A small image classifier, trained from scratch: patch size [4, 4].
Rows from block 4, named by matrix and row number. Rows with one number belong to one neuron. Each number is 200 + 30 x the weight over its row's rms, rounded and kept within 0 to 999. All counts start at 0. After the name is the row's rms in percent of the matrix's.
# fc1: MLP up (model.blocks.4.mlp.fc1.weight, 1024x256), inputs 0-127
# fc2: MLP down (model.blocks.4.mlp.fc2.weight, 256x1024, transposed), outputs 0-127
fc1.907,098,168,293,200,119,238,200,221,276,200,200,200,223,202,200,200,267,156,229,200,200,242,200,200,182,110,200,183,187,190,200,167,200,200,200,221,200,173,200,200,224,200,200,202,200,242,208,225,248,238,157,242,208,117,130,200,208,132,160,200,200,152,200,249,200,255,116,200,200,200,200,200,200,200,265,139,142,200,191,200,200,200,195,151,201,200,200,190,200,137,200,249,200,258,192,219,200,200,235,200,200,200,200,225,188,213,200,225,200,200,260,200,200,200,257,200,199,200,92,200,180,200,200,218,221,200,200,132,200
fc2.907,089,200,147,185,200,179,200,200,130,187,270,172,200,206,200,200,200,200,200,200,214,200,254,212,181,200,200,200,255,200,151,200,179,155,277,200,200,200,200,187,200,266,200,282,200,200,183,198,217,203,180,195,200,200,200,200,166,200,258,200,188,232,131,200,180,200,200,198,200,151,214,300,200,182,200,186,253,229,233,219,210,200,254,200,200,172,200,238,182,200,200,200,200,200,200,215,200,200,185,200,188,200,200,200,200,200,280,200,200,200,160,155,200,200,240,200,271,230,239,200,247,200,214,194,200,211,200,200,244
fc1.908,119,200,200,210,200,270,161,161,211,227,187,261,200,198,151,218,187,200,243,205,124,162,127,151,179,208,167,200,200,200,279,200,185,200,190,200,200,186,227,208,173,168,177,204,200,200,200,200,197,180,226,200,235,134,200,200,200,170,200,283,201,200,200,183,200,200,161,300,200,213,163,181,200,200,179,200,202,193,200,200,187,200,156,200,171,168,200,200,175,167,307,200,198,200,244,191,200,200,200,162,200,150,180,200,237,200,187,222,203,202,200,223,200,263,200,215,206,172,200,200,200,143,216,202,242,200,225,200,200
fc2.908,126,250,218,217,201,211,224,227,185,167,238,214,200,254,200,162,202,134,200,249,200,264,200,173,133,188,245,200,200,200,200,200,200,201,200,200,309,175,200,235,200,251,200,224,207,231,200,200,200,155,200,200,200,177,200,169,200,200,200,205,227,200,200,200,179,200,163,215,166,200,158,154,239,187,211,200,228,200,200,200,217,155,249,200,200,200,200,236,262,200,200,155,200,222,200,284,212,280,163,155,202,200,167,200,188,200,146,200,200,242,220,200,200,159,202,245,218,200,255,200,200,250,191,200,189,140,282,200,200
fc1.909,130,198,200,232,210,256,200,200,200,200,203,241,200,200,200,168,194,191,200,152,217,289,163,200,235,155,254,101,200,200,200,200,252,200,200,184,200,182,200,200,219,186,201,176,200,200,249,200,178,242,219,193,175,198,183,243,231,219,200,200,200,217,215,205,200,200,200,223,200,200,200,174,217,203,168,200,200,200,226,190,178,200,189,234,210,62,200,210,200,200,188,200,200,200,200,200,200,200,189,200,200,200,243,200,200,234,221,200,216,151,181,154,200,214,200,146,200,230,221,146,200,178,155,200,280,200,205,266,254
fc2.909,127,200,161,208,179,200,175,160,190,207,145,233,216,200,203,85,176,259,189,200,200,200,200,200,143,169,182,200,247,221,200,200,279,200,200,200,200,236,200,189,243,131,200,179,200,214,221,200,200,200,200,241,245,179,201,200,195,210,200,198,200,262,163,200,284,153,200,200,182,191,170,192,189,240,156,259,293,200,196,200,230,200,200,200,199,200,167,166,188,200,149,236,209,219,200,220,219,200,200,200,159,184,154,225,200,200,200,177,207,229,231,200,243,163,141,200,200,145,171,219,199,163,191,200,200,200,218,200,201
fc1.910,040,143,253,203,200,200,200,200,200,120,200,200,170,200,200,200,200,200,200,200,200,200,197,200,200,200,163,198,163,174,200,187,200,254,173,181,200,200,200,200,168,200,200,191,186,152,200,250,200,200,200,200,130,228,200,243,200,158,200,206,265,233,200,200,195,200,200,189,164,200,200,200,248,200,169,200,200,200,200,200,212,147,200,237,200,236,200,200,200,200,200,200,200,173,200,200,123,231,242,200,200,219,200,222,164,200,161,200,200,200,200,200,163,200,232,200,200,165,200,107,200,200,200,223,200,232,200,200,200
fc2.910,035,200,200,108,170,200,285,180,200,200,172,178,165,184,155,249,259,200,152,200,200,200,200,200,200,155,200,200,257,200,200,161,200,171,148,200,200,200,216,200,200,274,200,200,197,255,172,200,200,200,200,200,140,107,250,168,200,197,200,200,161,218,177,201,200,208,190,200,200,238,192,145,200,200,200,200,214,200,200,200,274,200,246,166,200,172,200,200,200,176,200,128,200,232,200,200,295,200,200,200,237,200,222,221,163,200,272,200,177,200,189,175,150,200,156,200,220,200,200,128,214,246,200,231,197,200,264,212,200
fc1.911,093,358,275,200,165,244,143,212,216,218,144,200,194,227,151,200,205,186,146,200,200,240,200,200,200,160,200,200,195,262,242,209,200,204,121,200,200,200,232,200,192,200,175,200,200,209,211,105,200,187,200,200,200,200,200,200,200,182,132,200,200,200,166,200,200,140,200,158,200,191,200,200,204,200,177,251,220,200,200,232,200,200,200,200,242,200,200,209,200,176,175,200,180,219,200,255,204,203,200,200,200,228,217,200,267,200,200,209,200,200,174,243,200,200,200,187,200,200,200,200,172,200,200,256,213,198,200,200,200
fc2.911,095,269,200,182,243,200,263,200,178,174,156,200,200,200,272,200,220,227,158,250,200,207,176,200,200,200,200,185,200,197,290,179,261,208,187,200,200,200,200,200,143,200,200,200,199,229,200,200,200,198,200,219,210,200,200,200,200,200,200,180,200,200,254,174,199,200,200,237,183,200,122,200,200,202,140,219,200,200,200,233,200,169,200,200,172,196,219,172,200,200,171,170,200,200,200,200,235,200,196,209,189,182,253,189,136,159,166,239,217,200,200,250,200,238,200,200,200,248,200,200,200,229,200,200,193,209,200,160,241
fc1.912,065,112,226,200,168,190,174,124,130,117,200,200,214,200,200,200,255,173,243,200,200,200,168,200,200,200,231,200,200,200,200,200,137,231,200,200,200,195,200,143,200,200,249,194,101,223,213,200,190,135,248,200,128,192,200,258,140,200,238,142,200,200,200,200,157,200,260,259,213,200,200,200,200,173,200,200,200,236,169,111,200,200,200,200,200,200,200,200,200,203,200,264,200,200,207,234,165,272,244,203,200,200,200,200,200,200,200,200,200,224,244,200,200,200,200,200,200,200,200,156,200,200,155,260,237,174,200,200,200
fc2.912,060,264,112,200,200,193,200,200,239,159,187,200,197,199,200,226,200,200,200,189,200,200,200,200,200,200,200,211,200,200,200,208,200,100,200,200,200,200,200,172,165,251,200,279,183,273,200,178,208,200,203,200,119,264,190,178,200,191,181,200,200,200,200,200,200,161,226,259,230,200,200,140,200,140,197,159,200,200,200,188,229,138,200,200,167,230,209,129,201,200,200,210,242,231,200,200,200,200,157,200,167,200,200,200,221,156,200,109,200,200,200,246,200,156,200,202,200,261,191,200,151,200,200,153,200,243,200,200,200
fc1.913,078,200,200,200,131,184,200,200,200,242,200,219,200,200,200,241,200,256,200,180,176,200,273,200,200,169,200,205,200,200,222,229,183,183,245,153,236,200,200,200,164,193,276,253,200,200,200,200,175,208,200,145,197,227,159,243,207,199,125,213,193,158,189,174,200,200,180,200,200,200,298,200,148,216,229,200,200,200,264,200,200,275,200,227,200,200,176,200,284,200,226,200,200,200,200,196,187,236,200,200,157,200,151,200,200,253,254,200,200,243,200,200,200,188,200,200,241,200,200,200,200,200,200,200,157,232,236,226,200
fc2.913,068,200,189,227,200,135,179,211,200,200,146,184,200,200,237,200,200,154,200,238,200,200,211,126,252,200,210,156,200,200,186,200,200,128,200,200,200,200,271,200,242,200,215,239,200,200,200,200,200,200,169,123,116,142,200,200,200,183,170,110,245,200,181,200,200,200,279,200,175,200,229,229,292,200,199,93,200,200,200,200,268,200,200,147,255,200,200,176,200,251,132,200,231,200,200,231,162,195,200,200,200,200,200,220,200,198,200,232,90,200,200,200,200,235,200,200,243,218,200,122,200,200,157,200,302,200,161,200,144
fc1.914,144,138,184,243,164,213,200,197,200,217,138,200,119,200,250,210,200,208,200,192,180,200,200,182,200,200,255,171,200,200,190,195,200,218,219,200,200,200,180,117,192,200,200,249,200,200,228,200,200,200,202,206,240,200,200,239,204,249,212,200,204,200,213,184,200,200,164,202,200,156,213,200,200,200,200,200,200,134,282,113,238,200,200,219,198,200,241,198,179,201,200,148,195,190,188,200,172,195,200,200,244,182,200,200,200,200,153,200,129,141,272,200,159,260,200,167,236,200,241,200,146,212,263,182,200,200,200,200,184
fc2.914,176,200,207,160,186,146,200,200,175,247,200,200,180,147,210,174,216,200,242,175,228,200,200,200,163,200,232,196,200,200,200,178,214,281,178,200,200,209,200,198,200,227,180,200,169,200,200,228,186,203,200,200,200,200,200,236,266,186,200,254,200,204,178,200,207,200,200,186,219,228,213,200,231,219,225,212,161,217,141,200,200,229,204,133,206,200,161,200,200,279,200,200,101,200,220,191,200,179,200,253,159,223,176,173,200,182,200,192,200,284,285,224,233,200,229,181,200,200,200,152,146,176,200,242,200,172,192,218,200
fc1.915,131,257,238,140,243,241,200,200,159,110,200,200,158,200,146,271,216,200,200,200,200,187,200,200,193,200,200,165,200,200,200,169,256,242,200,200,200,199,200,197,208,200,200,153,191,226,200,200,200,215,207,200,215,203,122,276,200,200,220,200,200,200,263,223,217,207,200,200,225,107,185,200,253,247,239,235,244,165,216,200,237,174,168,271,200,162,200,200,187,168,109,200,221,212,171,301,174,215,200,210,200,187,166,242,146,135,177,200,231,200,200,248,200,200,200,274,200,171,185,229,184,200,200,241,232,200,200,200,200
fc2.915,151,169,151,200,200,200,200,200,199,177,225,200,174,200,200,185,200,174,200,200,160,146,181,247,147,200,178,200,200,212,246,200,160,166,207,200,200,200,200,139,200,200,212,222,200,228,227,200,200,200,210,273,213,200,200,144,243,200,200,260,191,200,178,200,202,200,154,243,200,151,200,200,200,291,196,242,237,214,144,196,200,156,162,200,173,185,164,158,147,242,234,200,200,203,200,200,200,134,200,200,200,192,200,232,197,200,200,233,252,231,242,200,200,180,110,195,211,200,162,187,133,200,200,151,160,129,200,200,237
fc1.916,022,200,174,200,127,200,129,200,200,200,264,200,200,200,200,200,200,158,200,250,200,200,200,273,187,200,200,200,215,200,200,228,200,200,287,200,200,200,200,200,196,200,200,200,200,227,200,200,200,159,200,234,130,200,152,200,200,200,200,200,200,133,243,129,200,200,154,200,200,278,200,200,238,200,111,200,251,200,239,200,200,200,274,200,200,200,200,200,200,139,298,200,200,200,106,200,200,200,200,200,200,200,284,97,200,86,200,200,130,200,200,200,105,285,200,200,200,200,200,200,200,200,183,200,200,160,200,200,200
fc2.916,021,244,200,200,153,200,200,154,240,200,253,200,144,200,200,200,200,200,200,200,164,200,200,200,200,200,200,200,200,225,200,231,234,272,241,186,249,200,225,233,200,153,200,200,200,200,169,200,257,240,200,181,200,130,200,200,175,233,200,200,200,200,200,199,172,200,183,200,200,200,200,200,200,200,200,200,200,200,252,154,200,200,200,200,200,250,130,200,200,101,200,200,200,200,200,185,214,216,200,200,227,156,271,200,200,173,200,200,182,200,200,200,142,200,200,200,200,200,173,200,246,200,200,281,200,222,200,241,200
fc1.917,092,200,212,200,209,305,233,199,200,146,200,200,152,172,200,277,200,143,144,132,200,200,200,198,237,186,200,200,270,200,200,200,149,189,200,189,148,200,200,233,152,217,200,235,200,200,244,240,170,200,200,200,200,275,200,200,200,200,200,159,132,164,253,200,237,112,288,200,218,238,200,230,200,187,200,200,191,244,236,200,200,220,282,191,200,208,260,200,200,200,200,200,231,200,202,243,200,200,200,211,200,207,187,200,230,235,200,205,200,172,206,217,173,172,180,200,200,200,183,200,249,132,200,155,200,200,200,195,200
fc2.917,086,245,200,200,200,163,230,135,200,185,273,200,183,200,246,183,165,266,200,222,200,193,170,200,200,165,235,160,257,200,117,297,191,200,222,211,161,146,200,200,200,200,126,200,214,224,182,175,200,200,200,200,200,229,181,200,191,200,258,182,200,200,200,200,200,178,152,200,200,200,138,204,224,200,212,99,200,169,199,200,200,200,178,232,216,242,200,200,200,209,157,301,160,200,200,200,200,230,200,200,200,200,229,200,243,148,207,200,200,200,166,200,171,200,200,200,200,216,127,200,200,230,200,250,200,200,229,188,186
fc1.918,123,200,257,200,174,200,159,199,221,200,200,227,200,160,206,204,232,200,200,200,200,176,167,200,200,200,270,247,200,156,248,200,200,178,200,218,200,175,245,122,224,141,238,200,202,200,200,185,161,208,238,200,200,200,175,230,200,200,200,235,200,192,186,207,200,257,174,120,200,200,294,232,200,177,200,200,169,171,229,247,200,200,200,200,200,200,274,200,200,200,200,200,181,119,126,200,200,139,200,200,140,159,200,179,205,118,200,192,189,217,155,194,192,181,173,198,254,161,200,165,159,200,163,262,236,200,224,200,247
fc2.918,114,151,200,212,200,200,198,177,197,200,164,231,200,200,200,248,200,127,200,200,200,146,207,200,200,204,200,241,211,200,229,200,200,153,198,146,200,259,200,200,220,200,200,244,199,200,109,200,213,184,200,200,226,200,143,200,200,200,200,200,200,192,156,231,200,200,250,207,200,275,135,200,270,181,171,169,196,268,143,200,200,200,96,200,149,167,166,228,242,200,202,200,200,178,186,200,160,200,200,200,275,215,200,200,266,200,200,215,200,200,218,200,172,270,200,234,200,200,149,200,200,209,225,180,241,194,200,168,259
fc1.919,067,183,216,230,244,216,210,143,200,192,200,254,200,200,200,200,274,200,198,151,200,215,220,200,196,200,158,209,247,200,200,200,200,215,200,200,224,200,200,200,225,200,232,268,200,237,200,200,233,220,200,104,200,160,233,198,217,200,244,200,200,200,200,200,237,200,200,200,200,200,200,218,200,200,200,208,195,200,200,200,155,101,200,200,200,200,163,200,200,127,151,200,200,200,138,200,200,200,200,105,200,200,200,200,200,278,200,159,200,200,175,200,200,223,200,218,200,200,110,200,200,142,186,124,266,184,200,212,200
fc2.919,070,200,200,260,200,200,200,200,142,102,200,200,201,200,136,201,257,200,220,200,170,234,200,174,200,200,202,265,277,260,200,142,203,200,66,200,200,200,152,200,200,200,200,244,200,212,200,200,248,200,200,198,200,234,200,236,188,200,200,200,200,200,200,136,200,161,200,140,200,208,235,200,264,200,200,200,248,229,232,163,200,200,200,200,200,200,237,237,200,200,200,210,226,200,169,200,170,200,192,200,200,200,200,230,200,209,200,200,224,225,215,140,262,263,163,249,174,191,200,256,200,200,274,202,199,200,200,200,215
fc1.920,101,169,200,288,163,261,144,208,200,209,200,157,200,210,200,200,200,238,257,195,200,200,200,250,176,189,200,231,200,200,200,200,200,144,200,209,200,200,200,241,259,200,222,151,200,200,200,144,206,249,200,200,234,200,203,252,212,248,200,237,114,200,200,200,176,254,137,200,200,200,200,245,200,200,200,180,200,125,282,163,200,200,154,200,225,200,200,200,164,200,215,200,176,166,200,200,200,153,229,200,200,200,226,124,219,200,217,165,200,200,214,209,200,200,200,200,200,144,200,200,195,203,201,200,200,232,200,200,200
fc2.920,117,181,200,137,132,246,231,200,194,200,216,196,196,200,200,200,200,154,236,200,200,200,173,200,200,200,200,200,200,200,167,200,195,200,200,195,200,214,199,200,200,237,226,200,190,200,167,200,138,200,184,200,200,153,150,200,180,200,200,274,261,200,200,200,148,200,175,166,200,200,172,186,200,200,200,200,259,200,161,200,243,168,200,200,200,200,158,207,200,200,200,177,220,243,200,200,254,195,204,200,215,230,200,200,200,200,200,200,200,200,200,247,200,200,226,200,230,165,246,174,203,243,136,216,200,213,200,200,300
fc1.921,071,200,200,200,219,200,189,200,217,147,228,200,186,200,219,190,166,200,200,196,151,200,148,200,123,200,219,200,222,200,217,200,200,233,215,199,200,200,174,200,200,200,200,200,225,200,200,200,200,262,200,200,200,166,200,200,200,200,200,251,200,248,255,200,200,156,200,183,200,214,200,166,213,153,210,200,176,200,230,200,258,183,260,238,200,151,200,200,200,200,200,186,200,257,200,272,200,200,170,200,200,186,154,299,200,200,200,165,237,200,142,211,123,200,200,188,222,200,173,200,200,200,141,200,200,200,200,200,172
fc2.921,057,142,155,200,200,110,168,200,200,200,165,200,200,200,160,200,200,200,200,200,200,273,200,225,200,200,200,200,217,248,223,200,200,172,228,200,214,200,200,183,128,200,143,243,180,231,200,202,237,200,200,200,176,200,200,200,185,200,200,200,272,182,166,200,200,228,200,184,260,200,200,170,200,200,200,200,200,97,265,190,200,200,200,200,200,200,200,200,200,200,144,200,302,230,115,200,259,200,148,295,200,234,200,200,210,200,159,238,200,155,200,200,200,200,200,200,200,200,200,154,200,194,200,258,235,200,200,200,200
fc1.922,089,201,200,200,200,162,167,200,252,194,181,200,200,226,200,200,136,167,223,232,200,200,232,183,177,200,186,200,200,164,171,226,197,225,159,254,200,214,200,240,217,179,200,205,215,167,232,180,200,241,227,200,200,88,172,200,145,192,208,200,270,200,203,200,210,200,200,247,153,190,243,183,200,176,163,220,258,160,200,189,258,200,222,155,210,200,150,180,165,200,270,200,186,200,200,197,227,200,227,171,200,171,204,242,143,190,215,200,188,200,192,200,200,157,200,280,220,186,200,200,230,200,183,200,200,200,200,200,200
fc2.922,080,200,273,200,200,200,160,200,200,200,281,203,200,200,226,253,200,217,200,200,200,200,234,229,223,249,200,200,181,175,160,237,155,282,150,147,200,179,134,200,176,200,151,156,196,200,200,218,225,200,174,189,230,195,198,225,150,124,118,236,200,200,200,200,147,200,200,111,200,172,240,200,244,132,215,200,200,276,191,167,200,237,200,170,171,200,200,203,229,249,200,149,200,200,196,174,222,200,233,245,231,200,200,200,200,200,200,209,229,200,217,166,200,169,168,200,202,217,200,151,176,200,187,210,207,200,242,169,200
fc1.923,136,218,200,264,200,176,133,157,200,260,235,200,200,143,200,189,166,214,157,200,219,201,197,199,214,200,177,200,200,245,200,211,200,200,175,178,200,191,200,200,245,242,245,243,128,200,200,161,184,248,200,200,200,199,200,200,165,248,200,200,211,228,157,183,227,221,200,158,210,289,200,200,200,271,202,178,185,239,202,140,200,180,200,229,200,200,200,252,200,174,200,200,183,157,200,200,175,144,227,200,155,223,181,188,196,216,200,126,200,217,195,171,200,171,194,217,200,200,218,183,187,200,200,200,203,229,200,200,207
fc2.923,131,249,257,203,208,249,233,229,200,160,247,271,200,200,179,200,146,153,200,200,200,214,253,211,178,200,237,246,217,200,167,253,224,217,200,200,200,181,200,196,142,152,200,200,244,200,200,200,200,171,200,200,200,246,240,157,118,170,197,273,200,284,200,174,198,200,200,177,220,200,176,200,200,224,150,208,200,195,190,264,200,238,203,200,188,151,167,200,200,200,200,167,222,200,200,173,218,200,177,124,140,200,257,195,239,180,161,200,200,234,200,253,200,163,200,239,200,201,149,200,241,200,147,200,200,200,168,187,200
fc1.924,108,200,214,200,241,262,200,200,207,200,200,245,153,200,180,200,197,192,142,198,204,200,182,200,216,170,200,215,206,214,200,113,278,200,200,221,200,200,229,200,155,258,200,200,200,191,200,165,200,200,211,142,200,132,200,214,241,212,200,215,200,200,184,200,200,132,137,200,200,169,206,194,156,200,200,200,200,203,228,200,200,262,192,228,200,200,200,200,244,225,255,200,200,200,219,200,171,182,228,200,200,200,200,264,200,200,138,176,200,200,178,200,200,172,200,296,216,266,200,149,200,172,169,121,200,200,200,200,204
fc2.924,115,90,210,200,188,138,256,202,200,200,147,200,216,200,178,179,200,240,237,253,200,200,133,200,165,200,200,173,200,168,253,236,200,200,163,164,206,200,200,200,161,200,178,200,200,200,164,200,200,180,200,145,219,219,217,159,286,221,200,182,214,228,200,160,222,200,200,206,200,200,163,200,179,139,200,200,187,200,196,200,238,144,143,200,200,200,200,200,192,205,200,200,200,200,200,200,244,224,200,236,200,143,200,200,176,159,156,106,200,226,174,183,140,200,158,176,219,200,270,110,266,200,200,149,200,198,171,199,246
fc1.925,031,192,200,200,283,231,200,200,200,200,200,200,163,167,200,261,200,200,173,163,265,200,200,200,200,200,120,262,200,172,200,200,200,200,200,200,200,224,165,200,133,300,200,200,200,200,200,178,232,200,177,251,170,200,200,200,200,200,200,201,173,180,223,200,246,200,200,200,200,200,200,200,200,200,262,96,200,200,254,203,246,138,200,200,199,200,206,200,200,240,200,205,157,200,202,200,200,200,200,200,229,200,200,139,302,200,200,135,249,206,200,200,229,164,200,200,200,250,200,200,160,200,200,200,200,200,102,200,174
fc2.925,029,200,200,200,200,226,200,164,200,200,242,200,200,200,200,217,200,176,200,200,200,200,218,255,200,239,221,200,200,200,200,148,200,200,200,274,288,200,146,262,200,200,226,200,189,200,200,200,200,223,200,200,179,203,200,200,200,200,200,200,206,200,172,200,200,200,200,252,200,200,200,200,200,200,113,200,215,171,98,205,248,200,200,216,200,200,146,210,200,165,218,200,200,200,178,152,301,200,196,200,200,203,288,233,200,155,175,200,190,200,200,200,200,200,290,200,200,200,200,200,200,200,200,264,200,200,200,200,200
fc1.926,027,171,218,171,200,224,241,233,230,208,153,181,200,230,146,233,200,253,172,200,200,200,245,188,180,200,144,179,200,200,200,200,200,177,186,214,200,182,167,214,243,274,252,200,183,254,229,209,239,242,155,225,200,170,254,227,190,200,200,177,200,200,211,207,159,274,156,165,200,176,200,153,200,191,200,165,200,151,152,200,186,200,158,167,219,242,231,243,174,234,200,200,200,167,266,200,157,200,257,305,161,251,227,253,200,225,239,200,220,200,253,200,119,180,200,250,181,200,146,221,200,146,212,185,213,170,200,145,200
fc2.926,024,200,156,125,244,200,162,239,200,221,200,148,166,172,200,200,202,231,222,246,200,200,131,200,281,170,169,200,184,200,155,230,144,139,236,200,221,200,255,226,200,185,200,200,258,126,240,173,170,200,231,200,259,200,167,200,221,200,200,259,160,200,256,200,200,200,200,200,200,200,185,200,200,230,265,179,160,200,200,213,164,169,263,200,200,134,209,218,157,147,179,200,200,200,181,200,200,227,210,200,200,200,164,200,171,200,174,146,200,231,200,234,235,202,167,205,200,272,200,200,200,245,220,253,200,200,145,216,200
fc1.927,061,177,209,200,200,200,200,131,138,200,200,200,167,200,200,200,256,200,200,200,241,165,200,198,130,168,200,118,134,200,285,200,200,167,218,251,200,247,200,200,200,255,211,292,200,278,200,223,134,200,200,200,200,200,200,177,242,200,200,200,200,200,232,272,200,179,200,200,200,200,200,188,200,200,200,214,200,179,251,200,258,157,200,200,200,200,200,200,200,174,200,182,268,211,200,181,200,200,200,150,200,200,175,200,200,200,200,251,200,210,200,234,135,200,165,169,256,200,200,200,261,249,208,200,179,200,219,216,209
fc2.927,054,200,200,200,171,200,200,200,200,152,200,200,200,200,200,200,200,220,250,200,200,216,200,200,200,200,222,263,165,289,135,200,200,200,200,150,218,229,200,200,200,200,226,156,200,200,200,200,249,200,200,200,185,220,200,200,213,261,200,200,165,200,262,200,200,189,200,271,200,200,200,200,200,159,200,195,200,200,191,200,200,106,162,200,200,200,200,200,200,200,248,200,200,200,200,233,151,200,215,200,267,117,241,168,200,200,200,206,200,200,200,130,200,200,200,129,200,155,140,200,200,200,200,200,148,188,200,137,200
fc1.928,049,200,200,125,195,173,200,200,200,200,200,254,200,200,179,200,200,200,200,200,200,155,200,200,190,161,173,200,200,150,200,186,200,200,200,200,298,277,200,166,221,261,200,200,200,200,219,244,300,200,200,182,200,123,220,200,132,200,165,200,256,177,200,200,216,200,215,257,241,195,230,200,200,200,200,133,186,200,200,200,200,200,197,200,237,200,200,200,200,242,200,200,173,130,200,200,200,216,200,200,243,200,200,200,188,217,200,262,200,231,273,200,200,202,199,295,200,200,150,200,200,200,200,200,226,200,200,95,200
fc2.928,042,200,200,200,200,200,216,281,200,200,200,200,200,200,200,200,200,200,220,200,200,200,233,200,138,152,200,203,268,200,255,311,115,200,245,132,226,200,291,200,200,200,200,200,270,200,200,200,200,200,58,200,200,200,200,129,200,200,200,165,227,200,200,200,200,200,200,200,185,200,215,162,200,200,200,200,277,200,247,200,200,253,200,149,200,166,200,200,200,253,200,200,200,200,200,200,200,200,200,251,161,200,200,200,259,200,200,200,200,206,200,200,200,271,184,140,207,200,200,200,234,200,200,200,200,125,200,191,221
fc1.929,132,212,200,200,183,161,200,200,253,200,200,200,200,176,203,200,200,155,208,200,153,200,227,200,153,200,211,272,200,176,161,177,166,200,215,200,200,170,209,158,200,200,237,200,194,228,200,200,163,200,200,188,237,200,200,259,254,60,197,140,200,171,192,152,219,260,200,185,210,203,200,210,245,200,139,201,200,220,200,238,200,200,214,169,200,201,246,179,142,200,176,200,200,188,260,245,264,189,258,132,194,200,200,200,185,200,200,200,150,170,200,157,194,200,200,200,211,256,206,151,216,142,186,200,145,200,200,144,223
fc2.929,135,194,200,263,200,200,133,200,179,200,200,200,200,252,178,215,120,200,199,200,258,198,200,200,246,200,223,200,200,200,229,175,238,199,210,167,200,212,200,226,208,200,148,245,264,213,200,200,200,152,245,220,163,202,239,167,200,231,200,190,218,212,200,200,200,200,200,157,205,173,168,299,214,200,265,133,200,182,161,200,199,178,144,237,200,257,167,200,200,200,200,219,198,166,200,228,166,245,200,189,256,105,186,233,209,200,200,190,200,176,200,187,224,163,200,200,200,200,200,278,152,160,200,209,200,200,163,200,200
fc1.930,060,200,200,200,200,200,200,236,200,200,266,200,200,270,200,200,165,200,200,200,183,200,200,200,200,243,200,216,200,200,202,166,200,218,200,200,124,200,200,200,200,200,200,200,200,200,200,200,200,200,200,185,200,200,200,200,200,200,181,233,200,182,200,200,200,112,201,200,200,200,200,200,200,182,200,200,200,153,168,132,200,142,259,200,215,200,178,200,277,109,200,290,200,200,200,252,200,259,249,114,217,222,200,200,206,200,215,198,202,115,200,111,101,200,176,200,139,200,200,200,200,138,200,200,190,200,248,200,209
fc2.930,053,200,191,200,200,189,200,200,137,200,148,223,202,265,200,200,255,229,200,241,200,204,200,200,249,200,245,200,200,200,200,200,124,200,150,155,200,200,120,223,166,200,169,200,276,200,171,200,200,200,200,200,200,200,225,200,200,156,200,200,200,200,200,161,200,200,200,200,200,200,233,200,186,200,169,221,200,170,293,126,200,200,200,244,200,200,200,200,200,200,229,200,269,200,200,200,200,181,200,233,200,200,200,200,184,200,200,168,200,273,238,200,200,200,155,200,200,200,176,240,209,200,200,169,200,200,136,153,187
fc1.931,051,200,200,200,231,200,222,200,271,146,151,202,200,200,200,177,200,231,152,200,200,227,200,200,200,200,200,200,112,200,222,162,280,84,224,181,200,193,180,161,230,200,200,200,200,200,200,181,154,200,200,200,78,200,146,200,174,200,200,266,149,200,200,215,275,249,226,200,218,200,200,200,200,200,200,200,200,220,200,139,200,229,200,200,200,231,200,200,125,200,200,200,200,200,200,200,200,289,200,243,200,200,200,200,200,246,200,200,200,200,200,200,257,200,200,220,200,200,221,200,195,112,200,200,200,179,200,200,200
fc2.931,045,200,200,229,200,200,200,200,201,153,232,196,82,200,235,200,241,200,196,200,200,200,200,200,200,271,187,130,200,148,200,200,200,200,180,151,200,200,200,200,200,200,265,200,200,200,148,200,200,277,223,200,200,200,309,200,200,130,200,200,200,200,200,200,138,154,200,198,200,200,200,200,150,200,153,212,200,223,222,230,200,200,200,196,200,200,136,200,200,155,200,200,153,200,200,200,124,200,279,247,193,200,200,200,178,200,200,200,119,241,200,200,200,200,285,200,240,282,226,200,103,200,249,214,200,207,200,200,128
fc1.932,050,246,200,154,219,253,289,248,200,200,151,200,200,200,182,227,200,229,198,200,216,200,200,186,200,200,200,200,200,200,200,200,256,236,206,200,200,200,200,200,200,174,119,202,200,253,155,225,268,200,167,167,183,200,130,200,200,205,200,127,200,200,240,168,200,200,200,228,210,200,235,179,200,200,200,200,200,200,200,178,251,200,225,163,200,284,298,200,200,200,200,200,200,200,200,200,200,200,200,200,200,200,200,200,195,200,114,200,200,151,200,200,183,200,199,200,190,200,200,200,200,200,170,156,200,275,200,200,281
fc2.932,043,222,200,200,162,200,200,218,200,187,200,200,157,200,200,200,200,200,200,200,163,200,200,200,200,200,200,200,240,200,160,240,200,200,200,238,200,200,200,200,192,200,263,200,200,200,131,200,200,200,200,200,259,200,202,187,200,200,200,200,113,200,320,200,200,200,200,211,200,200,200,253,111,188,200,200,211,200,200,200,200,236,203,234,208,200,200,200,208,200,175,200,200,200,178,115,212,200,200,200,135,200,200,200,200,200,190,200,200,200,122,200,200,160,200,128,200,160,193,200,146,200,200,200,200,175,200,200,149
fc1.933,142,181,200,182,270,250,200,200,200,200,200,204,186,200,111,200,194,200,200,200,200,200,239,200,200,200,200,200,200,200,189,200,200,200,200,162,261,221,208,152,191,153,200,123,200,200,167,156,200,200,202,256,177,200,137,223,200,131,200,169,200,190,200,200,200,200,200,200,176,166,256,230,213,200,200,220,200,200,282,200,200,171,261,200,200,200,200,244,200,200,200,211,179,200,236,200,179,200,110,200,174,187,200,200,94,217,237,274,200,272,239,200,171,233,237,232,200,215,174,157,200,203,200,200,248,180,230,200,251
fc2.933,143,259,240,156,146,284,128,200,211,188,200,282,239,200,228,239,200,152,190,188,181,190,200,222,225,188,274,242,180,119,214,155,225,200,198,200,174,175,171,210,191,205,200,153,200,177,216,218,213,200,122,192,185,211,200,200,200,135,231,200,146,200,235,197,200,212,192,200,230,204,201,168,200,200,200,200,221,200,201,204,200,200,200,200,175,249,219,155,248,200,200,200,184,220,200,200,200,209,200,200,200,200,228,200,200,169,200,179,224,209,226,200,200,200,200,205,204,166,161,136,187,200,200,180,200,200,200,247,200